{"arch": "swin", "model": "multi-label image tagger", "dataset": "Sentinel-2 satellite tiles (TerraMesh)", "train_examples": 145000, "image_size": 64, "crop_scale_min": 0.5, "horizontal_flip": false, "translate": 0.12, "rotation_deg": 5, "color_jitter": 0.2, "cutout": 0.4, "norm": "layernorm", "norm_position": "sandwich", "activation": "gelu", "head_dim": 32, "fused_qkv": true, "bias": "none", "qk_norm": false, "parallel_block": false, "moe": "soft", "num_experts": 32, "moe_every": 1, "expert_mlp_ratio": 1, "slots_per_expert": 2, "shared_expert": false, "patch_size": [4, 4], "conv_stem": false, "depths": [3, 3, 3], "widths": [80, 160, 320], "num_labels": 9, "optimizer": "cautious_adamw", "lr": 0.00099, "beta1": 0.9, "beta2": 0.98, "eps": 1e-08, "grad_clip": 3.0, "ema_decay": 0.999, "steps": 12600, "batch_size": 256, "epochs": 22.2, "lr_schedule": "step", "warmup_steps": 250, "weight_decay": 0.2}
Rows from block 4 of a small multi-label image tagger, named by matrix and row number. Rows with one number within an expert belong to one neuron, the router's apart. Each number is 128 + 24 x the weight over its row's rms, rounded and kept within 0 to 255. All counts start at 0. Numbers have three digits each.
After each expert's rows are labels from the 100 images, of 14848, where the router gives the expert most weight on average: "top examples" is what is common among them. Only what is clearly more common there than usual is listed. The data: Sentinel-2 satellite tiles (TerraMesh).
# router: slot weights (model.blocks.4.mlp.router.weight, 64x160), inputs 0-79
# up: expert up (model.blocks.4.mlp.up, 32x160x160), inputs 0-79
# down: expert down (model.blocks.4.mlp.down, 32x160x160, transposed), outputs 0-79

# expert 30
router.60:136123177162156127134108097118111137147103083174103164183128104159114099117135120168114103151107141145137132107137095149129112133109121131146128133103136100143095165115124136135143134103098088109160161119101166084165110086105131152153136089
router.61:131102127103104132125177136132113108109123137136152120139118105134140144131144077194123159141133121099139142160138140115157112095175135112162135109110153103152119126132137099163120108160112084092106109097147147122161090124111095121165152142
up.0:117099141053095135098165167156131117101168103138145123151111116098135125129094124169145145070154131124125123108116148106093144117131154146137140105110130161140105127143121096154082122128135127099084103104174169140118110147114113120120141115
down.0:138144163127138151115105112181157122125158166086121121157161154131111064115110162106125089131094109140124113139099122093130145156159158154121083141183124139117131135124101162105152083135127101123145107162081141103112112135104190131106144125
up.1:122125137096102119101182145137126135116163130130173089133127112115147164117106099158118155115144126097126124144104142120139136113150116089162128100117152121110122096149139085174105150160117133102088104095167123143150117153138103111126104135
down.1:124123171182147136115101142157126151165132181122140128140113137163127104102171112102105091092131141135096111133131113133111167139131108134102085093156116109117121145139090196117165144136122121113148135164091111142129149101074146119119126109
up.2:106146167161154135124122138134106160139109074166131144171112125161121125107144138171080083140143134148123143109118146129118084116093100150095145125153146123123086144167156152143142150099100114098142136093129179107128100114133128162125144131
down.2:142130108123135107090132151106079143161116153161110144087121164144126134103113109098120152118167162127130141117144143143086124069115107118119112102160110120154116144150113092107121153080127144165151149099145136117147148123117090166114183157
top examples: bare ground; main land cover: bare ground

# expert 25
router.50:143112119097121138134193135131143118111130126119142120086146127105125164100148113126145163110128091085117111160126134092154174137126116102159157082118165112120106116126146137155136197143132118085106127123130141109139127133117101109137111139
router.51:127101111100119118115161139119156117116156130127146101104145119124128150102123097152144169116117100098123104156130134121151175128120121114170133085111168128133092108121141137161097200134104116097135117117126150128137139138105111124138092144
up.0:149129160123148109110173129110088133144149147162156134153141135163115118132097088134082130194131105120120129134172124108153129125139129101151140092111136091135102146138085124118128175139083143109128134083149170103164105110088096113137101076
down.0:097107142159096119144141165132133137135116133140139133105104183126133144103120082154128110133095136086100122130121118165136131160115144122106150150104138162109138109114129149129181149166172147101108129163169165154146124125170136109133094109
up.1:135091182128075113101146134104129156158139141113124117150083124141123168102123096143082116127117152082117104153139121173116129161093134119157121120150174105135109112094130142109130144139088116144113110136120131156146081158121154118155112136
down.1:149100136089109113097146131137090119159141084149107118110109124120096098155110098159148162142123131109136109094136130130146171152170173127126184139104102110161159125145127133119115156118158138159111127119168142136135135115121094118150110187
up.2:116104121112147153132130104110145127113128178118124108078165122135138118130150110065142178131131095097140105137167129101157165137128105107145109115162127110110090144096074139147114161142126138131122147147147099136136170122101098122108085156
down.2:135149129127145128125122138120110152113066109098124138192111108152154139157141137141158149125171090140119141125128159119123104088096112151098151144146077143143143097143124105137129100112113162159158147129136148159102102131202159182103125134
top examples: snow or ice; main land cover: snow or ice

# expert 19
router.38:114169101077127106117118159110136154156151166100123122105141167114150140120103145080144164098161159134113124107113143142111146107126114091127127112152127161127147140092133110092109162136142162136116132156173091141112149133133098081091151152
router.39:142083113104127145129113115160170084101192132118111158104099144120107166101129118097153131079109079125100090105159102114109169157146112145155129121113153126121149139095103152104136167126139137087152125166131152147114118098109146123123111121
up.0:150105180151121154078136135109125146121126114138126120120121109161129187095148078148099151155157107092138111144170161121118130113111148104122129095130136086129068152139121147168142121137107123115129150108143163137157106106111124154135081103
down.0:164092120135175164124104114150157121093127121127115140121148151131108155096154113123148140107139079113153140123162135088154162155150103150092133149113083102115117128136066132120112106123111141116187135126112146134114140066081132150072114133
up.1:141109119154134148140126096135125141093066130117118124124144126142150149120180132122145177116138103116150117129149139119141134126129112147121141063069100101118097128127129144158130094118117121111146132143105105142123159099087093145133115131
down.1:162132191134113125103092115127129091169155143161096134110084125112099136117105095117133135128113136108091109109116115107088150133139169105158108105159141115119135157115116140090145139107160119158137116135113150133147103120121122140160124119
up.2:137109141142082128122163121124099136124110099144145117159123097162133133139139111173121137183115125106126117160127137122176103126140141115136162121084150110154118097143152123189134113134079102118118112101102133110173138134134104129141098143
down.2:143103151092110114096147138109102126124113077153134167103106146143147108122129143127144127156148109147104123098139151156147132113087104135135160072072131160128136091137137123177138167167128157113136132126147161169109162129128127129168070141
top examples: trees; main land cover: trees

# expert 31
router.62:125143154150137135085101101156130151102113135138125101135107122160176157137153091116138131166142115107133095127142140172111159115160117086115105141086137126117165111110091167126152119116135100105145152167133103146135150119076098134124142133
router.63:138078125093091116105155141130144144129167129140159082134125073127134142148120088158124131114151088104131098163157150139170148120147148097123112148073158122134139133143143137138084131138118108115094079133164156129150116143112116131121084129
up.0:122140119123139147117140207158119124115160143127143086143157110111131092083110136155105102139155161126151173120112150077128154109134134136122107141184139126115108154165133098127104119151147140131111106103190122151106092155140129108139127135
down.0:165166126115135095128116121099088125126092158138094156150117177141109128116100155130152134139138140153117149091113128100110104102110102142120120109145087108166163129139142090117163136097146139154176143109116158111131113131138142152131187119
up.1:149140128107137091165129123092111130115121139160091171088142126121136097133116100149154155145144130172105132064131109110130131092132141140137118167126101148164138129107142074129113123107176130145134134109185135131120133153149088147128162129
down.1:096134131160170147200072094127184122112122138133117138120142123113127134146155110116153136108105125142111133132129076146118104174091109114158080093128169126098115148078167152126133133119131087115111166139106111089134138118126118137151127115
up.2:096135139150114138129134131174132144122122113156152099158112105144143135105140102172097105126094108076144135162096130130105103112096118102128118164094160118128124119143134142136107143118082096148103124142102152102172149151118127133115156099
down.2:097133143180113120113119138125110169185109124101135094177134107133131091111143125091094122137082179122101122152099093154100104167108141102164124165126142142127134116126111162124143147156119126153105121166110173130136134142148171115165120060
top examples: snow or ice; trees; main land cover: snow or ice

# expert 10
router.20:153109176116107133110121106112148110132185138108150122167153081137124133146120082158141152141118105094133090144152105107138191155164165067171110116075153086150124179105130147148134126131129101074125116143121172113156104107114121104170098134
router.21:107163088145150150069147155143117127136106091130157129174135124167167172136111149144097114180151132135148152152125163102143112120154091115111157108147167126114141142174131092167168146139084128121149126107115129103116105083133129108144099104
up.0:157152103099130095095123134112101130156135129122130112178106153136121168128097112112132106155156152121097118126139123119104145110168147076135153100124136108150163143135132089097144159108131118120165124126128142116156135079113099125153140114
down.0:137096107112166184113106139117118143106153161110147105132112085156128175108147115119141161059163108096131153136171151114148147117123113161113109133139103107104125157141067141126102092130107125147158130138131162124140125106090155139091147078
up.1:115106166153052120137139153095133140146129098159145163090110144083126109172116139137114126096079149151089133103107103164139108174121132141139153145130155162121143109130139180105141153155155143161057101130124126181112104161177142111154109147
down.1:129146118151105106111122130117105143192142140113144112117119134116095153079077174087105085163091171136122120128084105123122144149136138098149140159126153147121159121125139129107139153149161119119127105152101117123140101161128167094144149124
up.2:140137103142142132144119099137114086137138115121133127157135098127103095110102125181124111161088125147141136150128103121152126147139132124162117162072190107140176149128159119162148129138107081122139116112104155074143141111163134112194126093
down.2:160116116105184195130119116135129091106143131123136130157145111135115186144125138156125134114154097123157190147155150097180132124104129173095132131121108095108127170159135127155105112123097163129148141103127129124117127103158155137109098111
top examples: water; bare ground; flooded vegetation

# expert 24
router.48:165117122088081083127134117096059121152122090161132143131111151133115165131098144136119142092117155158097133109125146134126124073109159164114158116094109136174152121131190138099124160110103129093138109120101129102148100149139117157120159126
router.49:127147107127174158147115166171118108135115150101107138121145159113118085095100154101138093118169120175148163109122174096113148095134112152075125141121089131125130148153152129118116124128142166120161127106142109141098130135147132131111130128
up.0:140135136128125117125123121141135120145172137118121108144163121158100124099122122148134110148114115110115115146145125130150144126126140132132103217120160120156130122125155139108083138099133112046119129133161148104134102180155132144099159182
down.0:158113136083117146076138159142130104108158133159126120125123113130139145146093111140119163118211128103144120127147172089139134074143129135065125141142123109145127137173072117119113098095134130131167128114189126121117132130100119138088152126
up.1:151151161123119068113113112119155171132108163091101149125098128118134124167123136083148148110128135125080111102087128122126139127145136111146146081162104104142148131097091121111145121123129149183133140157102079144130180107142103153104128160
down.1:154142132099105102128100119132144111157161134134107156136114131087082139169099114105163138090107157121115093091092093118101167156166154106161127152134131121145182121101125119070136155095165121164147100150122137106149099140123110140141175125
up.2:112107135148122116114110087114147142107118161106108148132132125153182127162164106102139164133126121125096093120168091154185115132152122123150147104119132117124104158072105140131133111129110139109126156148124113121132152086100088148125087170
down.2:134138156123119091112079081124151124142140154131110143105121154113092052126112126106152143153124137129112087094120095138118177164171154107152111189152134136125163120087098138076164160133165136122147131154132106132124092112131103143123116118
top examples: water; main land cover: water; flooded vegetation

# expert 4
router.8:153149132092089094090170125098084108146115104154129171101127144127127136197093145107091172126126160133084125124122150150133131083151138108150185072144112143141119139173101086126143130133123141132142112136140107120122153127118075117116138130
router.9:166130106105118107128122106092081120146109095157121149155096129145106155157130157113146139106089153124119154144128123150113116127104120153127156133096084126153149125125139124128131137105097098174128141161107147097144132124099159133129149098
up.16:144119148113137163133141143110126133128134166159165113149144070145106100123100109186118152157158150114156142128115140073119117117154159136132109152174117114113123147162126089187114075130122125173125116065137094122148107115151115113114118122
down.16:112135113124134160113127139141147116146175186104160087132163084108109122102105139124108123118114159096150143153110124105148154146154152109145074159150124123097102150142101119136086069148144096133110109147109139105137120145099153093121157099
up.17:138121103126176164134097122153198083117141180097116146105151128104103096106116148109144117131153119141136152108156123080148172170162111132102102167171122126108134150116091136095126121137184164109154138123138115134068117079118158134129123143
down.17:117138190125149152092111158133152139110128150102137124151109113103150093123126152154135114100163128158125147099101133122107134118124094164126088110152104143107132139139100127134143101147168139157112124136136165168091109146135166116144119107
up.18:084139114135144153126105128141163070124137113137176152187156116087116098161091157143113089124115141155139150135109100109146107170161105156150109150125161179091115146134123123155128105145131089119107105137128129115089119128139118070128153110
down.18:118111155143129130145136136139155112122167162120150120108159120088128118064122156105128113136098123154107123112115090140137144166107101120163077103123148152077124133115143150167121126149140108088107124153143142120109130143082152094117116062
top examples: snow or ice; main land cover: snow or ice

# expert 17
router.34:144097155100090111104145126115140142125150134112134100129147106126110172099136077152139160108117111074102086141130115113163147135119165108159140101123162116138096139110122138147118153127105099062124083124147152129145102126112104113132095168
router.35:131087147096083130081151119130138137140161130117144102138113128124116169096139095149144156121116092071106084148132128112153157129135134116170146092125165103146094116108129112162110145139104108083106100102136144129158116115100098127127105177
up.8:113093158131074137106167150167132150133149112124170097158129098137135147129149108176111119116115121114121116151107139142157139106148110109143118127084195135156127089151127156136128123156103062084091096123142175138148128133101131095170127123
down.8:138115091103104133116136133161146100120119099118122161120128151114102116105128136099155115149102104120096117108149114110173144150101127148151154116098113164127142118133101164152138144166110148119136112139152139139106145130115140138127062093
up.9:141129152116121122100167158150122138129136107184131120145094138152130173133118100139099088098131100102098086120126163116145168086116100104113154139109158136143110100171115122102115187117088121081133120120142179139133094140081135110121128162
down.9:130085132104131133172109132161112086115154104134136190094154170120111132106119130145151094148121094149122110112134141128156155124126115152103106138080160156103112100141155148125118110136129111084134123097125164145097139153104164133132123112
up.10:152127118117118126107184140139085152119131126170155099161137126155139154099106111184101145182157120112162158161108181112123137095127150105112135117093159122135129121176154107181110129129106098125140105089137129114160138155124091108109113110
down.10:129112105114136122134102116136156126119138139104113163101159180110135147097148114063153141133130094114125112101161111133135164169142107120133105103104152150089125097106089134138148130146142176075145163144156117153116146094113142151092095120
top examples: snow or ice; main land cover: snow or ice

# expert 21
router.42:143159128099151127130111100135162158128111153120100130114124136135105161102102130112163164109146122092116121103108149087121166112156124074111114116131105079141157095108125094099114153106145153168142152168126096168129160122126123140124132149
router.43:120123099103155158083147157145147101129159093109160100187152084114146166088107124144113093141157139122158146170120173069132144121149143132120143102132134131119110152167113101159146111150141125115129099102151151134103081089104150100155091092
up.0:116135135171128121082138125104088174140080118143153115157116111161185149173156124115110117180134132106123133155101137136125118116136096114125163132143107126120125126139096134161148113136095118165128131160118100127141136102055116118119129123
down.0:126090127124178164150135127103141099100138167148136128128183096122130117107145105140107172127155124131150148140162125135173127115107108132118117167143143132098076174136143123172100115130115170133129166081136096099117152080153104141114080102
up.1:118116125143130143177110102122119118150121130132133132121176104092126095151127136150113115142064147116137149153099081132169103189112141152164138184122148137111117140132139130133150126149116104143130126108083131095147116130147150124154128133
down.1:119135115146183172142110113116144134100073108115123130118128119155125131145142134165121124116144097129117190141152151130146094122062096168103149148156091119117122150152134133137134137121074155160141152093111149129124169112158159156099078133
up.2:133127130107110123117153165164101140096105127115118150130116153108140119102130132131138119131169115162083112102122141121140137081154091162120138116105105150146142090130133128129140124130129151110134132104185100175106138154149073137109121159
down.2:141100152157129136143081106124149121158150135132129121155131091118069127145141104132129126095086126106128117153122102118118119185105161124142128160135138095137102139118128168112134107103118075153134126144081171087167111116114149145119145103
top examples: water; main land cover: water

# expert 3
router.6:143138148138139096113111100160158086159151152138093148137114119148102144175116117109153078100129107163110088141161123147121130115123151104099105150106125107158146172124123158101120134114115148084128151147111173097132153122123157148118113102
router.7:128101169115106155128155131101117128104113120103136107146135099124131126132152140183156134125145108111144143148114098088146120131142140134161134098097164114126121100133131130202131110136126072102106106081140140124134104126122115113173140174
up.8:150153096068129119146144135093114149109136138121121116148138140134125139122095134145164176148158141121150136109120135071142132094147131105133118157112123124133166120124161065132098112115142150114145146111145084134145134138160097132113168161
down.8:188149124127083091105152107120075118152155131128129143099134164136110164174106130091132138117152146123142109143132148094079099099165153115130144128160149093146136144139127126117132105101127148127157129129104108119143137107098116131135190134
up.9:112121133107112099116132137156148077130157137107109157132117168077139102149119138100145110092138162146083101083132095140137128137147130148156130082187141147138138135089106108107169161149169151102126110118152131148100117133131131111164138124
down.9:139130181072113104123118132155150061131181102124117136180090118080119120130096126149150118112121137163097118100113107126129157136110140123149111137093149154144174114116173137133120141123153107115123112130155150131108109164184130124153127113
up.10:109135101149142167144115137140108117165119128125153122157157122134115090115130176122095100144103180140163176152119102119128105147167114122120112111107136128101109135172111133132152111145141085131152127130093091108122121107084127102158178141
down.10:115163106133146118139095122109140139091103163102108141108137109098148088124133161138157121152134143149125148088108106109116118138135100137141086102151110160091150108108115081126164097138163119156138133144123136145092093141114142120129148136
top examples: snow or ice; main land cover: snow or ice; bare ground

# expert 1
router.2:144134103141108140116148151129142117117146142110123157090086138119170164116126117103113132105111126111093097136135127084108130136118138133143099130115152122132153139087105140125129171148114149123166095118116090124111174112095129123147146083
router.3:121134096114147124159104110150167104099163169104089142114147129104139149140173117104173129094106091122098076096143111108116163141136128140146113152079122127122147134075112132093121128109154097109116129145138152104121141128088147136171151125
up.8:146133099136084104122148120088106143141108106148133121109106132167121175144123128164122147148114117111121138155131161126141098104103144122104173108126134120159131106152187115151134134125081119142132116124114123123166129153163130138135132122
down.8:163102171108075088107167121114098132154147105162139128123090139131114124113104094111127136132108135089124085131115120138113141128128168087163172121087134123169111105115135133148113159136121155123119101120124123128155138126099100122168122134
up.9:140112111148139148110155154127124125118098111146154118116126125159143182101131132157106126145167116126180158152150184104130129117123116136079155080137131098111094138168139108161129121142106143123151128079127177156121084084126147127125065117
down.9:131123136114125102167093088127162104110148106145096167132114172094102156155140104089165135068107108137098086089136083171093168159136130110157127133098138126135146130073144162083141173097159121094118147163126146119128130114109110142127143140
up.10:117132122107101117137141112143135106123170126114129120152173100119142126176124112120143119106109120104101074128100110121149128137128161127175123169104156151129137119110151142127093112156112093140053068128148166112132111179128135087174147140
down.10:131093097090118138157142128154148085113172115147145146111152120067135138112111106112154155096120117120139094125148083121151161159179127111164122120110161135127125102095142174161096114118141126071120121116153079120127112115108086118131133114
top examples: main land cover: rangeland

# expert 8
router.16:134103105135126145107134156152142090140163142113121141108098178111128130072115152109130151121148131154145132101145123159098158131166112157133118099092137152115128178127089144105132131156140162076154118129165096166094111099125130103135139095
router.17:116130089151161151152110109135152096155148138119131091130158105111102133106114120135095105172078113089158138168125106120169097152109167100143122145143139109128104145122140119130122123141105104138134112124120180085158132152139140126133136110
up.8:116166135138114106133109140117143162116088147116094148085114155135169145142176130106158166094135102126056079102123133137149126119115110136134160106168122148128134084084107145110133146130121136125134165157137072143106174141128102138067111183
down.8:151130145126129113162090101097115089154120139187095155081128129110086110135115102159132118141119120104132124107136118098105099141085168120144149127147129102142134140116132116125137133132138142181153140096095139089152119118181152168175136119
up.9:135097117127144146137127110153141132118120143116120127120159138121131097102167141125158136118143057131133128134137143115195153126130111147109134140076113121140110108116134145138097088137131134073140104141134122140117126138124112130088106204
down.9:125184125167102097153120108076097140147095134145107134136110177135138161091122137103118136159100146141108120113105100158083103134081129111155122115110176142141148115110177112113175150123164129100133143139095111109153129144140120121156169128
up.10:132115168142108120101124133093116143131119045164162142140069138136131167164101145148094138128116161131097137120088117126079114140124112141138131144099155150112156103131109132143167131113129100134138100143110143127125084127118128114109166124
down.10:127152136130143128103114130117127135131130175105116115141148118117116105079106146103128121154107151133147126122110122103125139135165111102148052065132116120076119144125099102122129108126166102142139132148111131107122113133084123115124157080
top examples: main land cover: trees

# expert 28
router.56:113123166151148137134113108076114160136115162148137094124117081156116127116149068128106163116126125077143132159155119124107097128088155084126106116119105082117091159108109140130111115100110103152134157155109125118186155106108104162117160123
router.57:116126128119144138125117151156150108096135127121132132105113128103153135129162136113146104118141084143153136141135117071123153143098101166122093102149131137103114115126118156182107156166134152148099152127167110135122165126126147121121067092
up.0:149127116082091100081172151131100122134173105135125147127125157131147133118072136101146144152151137127097110122134179119165171093166126125124158144130145133141140116146104095118153140131138145103149097113161127151128112138125097118114117137
down.0:110119218131105131099142156154125121148155156125140113102102146115147085088130101107099111139114162125095102125141127154138140137152112119149097063136181149114113130143109167127148155142140124093107131132157162144131151132099106113134104094
up.1:146166128098134106122142188122139132113134136137103118117116108128120144139104133149121099132180143113130142104111186081116129067120152131091133172176104125159142116156152084108103127116144162149131132090157143136124104147158135153104133159
down.1:147146133110091093155118111130126099145139123140100161087109174091095111119105125085142111164089143147085088101119085140132153155125129107171115115086167142149158109099167107104151173130169127077123130140120128118135150151141115133164129145
up.2:150114117090115127119134107117138120128138106090102156110158141114123128160105121121167126141136111128110085106119118097193158141197133123144159142132126137137150108114127110140140115150146148127137112122126100140125126128167111123144091192
down.2:153117171150119108082134112082090143170111135154119133120120125149113133096131098102109140168133135094129105136167148152156127110097155097129169125134118112149115154146110144120135153103111151126138159128122156107165167104144127162139083126
top examples: snow or ice; bare ground; main land cover: snow or ice

# expert 20
router.40:104153079130157147124108095125146093145158123071140087184172100110103116109108142112142119167111114117169126172114113118175149156157151111158110146091148110113135149124098110140147097141152100118128092153110146096109125116128137079156140099
router.41:123113148112119136104138137119102157132170152099161081189086112133137163072137114146119134107113125072146112164130109098108154130133158118144084123092135106122116134118117116157124081133136079113103095155126156137133099146080135106156153110
up.16:116119126139140141141122114138147111119135131117131136117156101124142136104136132112144142146145103142154133128146130143192142137153102134105128105106147132115105170136116173170125107148129181070127156126155088138115134093144109126122050139
down.16:091103098119098117127165161143102121160182128136164093130151109102138153102092121094100115133096172114133123158104124145098111123133144072168118126122180150108099141137162131145092124146136126106092103133136103123133138152105113084134145086
up.17:118127106120154145136110099121161130088099108108121160129156086116132135171166138102181127120125111155140144116139121125219160138151074167117142144131102152114151134111079133118137125129142150102142153151130103115089128105112149122118113154
down.17:100109088120115124154139130163146119120187114135146115150144072083135146178127108154130129082099126131111113142112104141132094144116137087178117103129168146132125112122184140162079131130093098139087109139135138109138112154136128114145133101
up.18:127124126072126118142152155149119127110122129119117159110144134124139123131127135113160147105156099155136128117126139137155139104136098150109123101122103151130115132154131126159111116141134172116111137118174098144115145139140080119075100163
down.18:096170070142099076138139146117104147156140134116136110134135128101145177119087139092111120150087166157092115129101108163103111135126121067172102107123165171115148112114160112116126151144146104116097113173133118115143131161150134098152147093
top examples: main land cover: rangeland

# expert 7
router.14:135133091104143141119150138159115097115159106159155108145138118107128173096095099160124113181132112131144116138166146117138175118149096100141102119083173131127121120161144105133130180121127074051129093100156186116121122122115138111164134074
router.15:149109144145150155125124138148119134106149143154139106153129154109103113112109086172115136175133097124158116102146119118114162124154111102116097178115128101107125131122119123134123123111143083151139116121156179159127116104126116132138153093
up.8:112113087113109098142152138071072141134084134121126139134120139127150148125129103140139155097146148126124133125116106157121066098092093133159159114109127144154116121140175107126112148118103137167100147096126164109138098133144108139121147134
down.8:135124142137106084151106089107128132128131126173115148138111131102094099132124070120156161143096136111106090109138081157121128160128151082175149142096154119154126118083162129110123170095131120131106147118111092087164128107127077150143131150
up.9:107120081119109084149143130054097131121063111131112148131126142142162165127131125114143131142135152134097121115139105168167092114120071149144178122105141156149129111136149111116136155119096141117119147111123158129131093123142110128123093136
down.9:143112125102107120157101093136170105138144117130143147136124138081099131146121072116142146102110133094134085112156093127105173161163170086162172143109147112131131127092121160117105158120145116134113136135131125115141113097131096130144127107
up.10:136127129110109103118148159088093162156087142102119112134115141135162123139130117129140156110156142093091112114078126129129097105125137123133166139166078132149149079115147116117093121119121167183119129123136103153158096137133094132103136214
down.10:165143123128110094168107076127142127136125134150103154131121173112076135117122127121156140154081119120111097104099103119136151148142113124151148154086133102153163093101170126098140154100130124124158120127093107114155112123129100156125155157
top examples: snow or ice; main land cover: snow or ice

# expert 16
router.32:116129090136133144154144153163148086133144160128162088117128114107114132106128124158125121110129125139152141160161101114108126121141111103148097087072168095119102135132139102134116177144150095111117112100145167133121142121138135120185130097
router.33:111116115114120138148166141152150089113149105162167117151104127116131148099122111180144111097147128145121141137149112081123125109143118104130120092085188115120129115130148122147123159170126084095101116095152165148126119133150131125170128114
up.0:113122132097094117127132121147153113116150079130145148148090111108121140189117130157160118106121106126081094128126112159157120145088156144140159126143167153134166087117147152139132175153113130123077091122138157132114124177167135109125075138
down.0:159127138093126123092130127141142099156153137124137130156167076125105110147078092097135120114118130110145106136155127112144161131165190085136151118137107120157132163130108143113089133115143151130141126131146112116155142114127094143158093101
up.1:150123170133115076103127107114112144138099120174099158119126121141121116173102079111115140201134143133089099096163138146181109117130116108129135161172133119174136143128122120113117165095106151137150147119136099112156159120143099158130126156
down.1:157115116108134125124122139153136122087145126117115150135145147109128112101098137133173157132172103139144120082133149101120183114177135152104137159135076133142138105139093112099116091118183156113162126134179103167084113120125120143096129133
up.2:122129115102107090115150112091096129147094103126156119117148128138149098169125127101118134200100126117082101167114124162193110139111130129132144125157148134146121106139125113130131133146098126095116128132124113105150174144132121119103102158
down.2:096119093131130119150124139113119122168154151110137107076153136106112138085104138082131084146095149125121125133105109163154130149105115108164136137139183129107099116104172136122100143141130187108092122153131125106145127132157134113116087130
top examples: clouds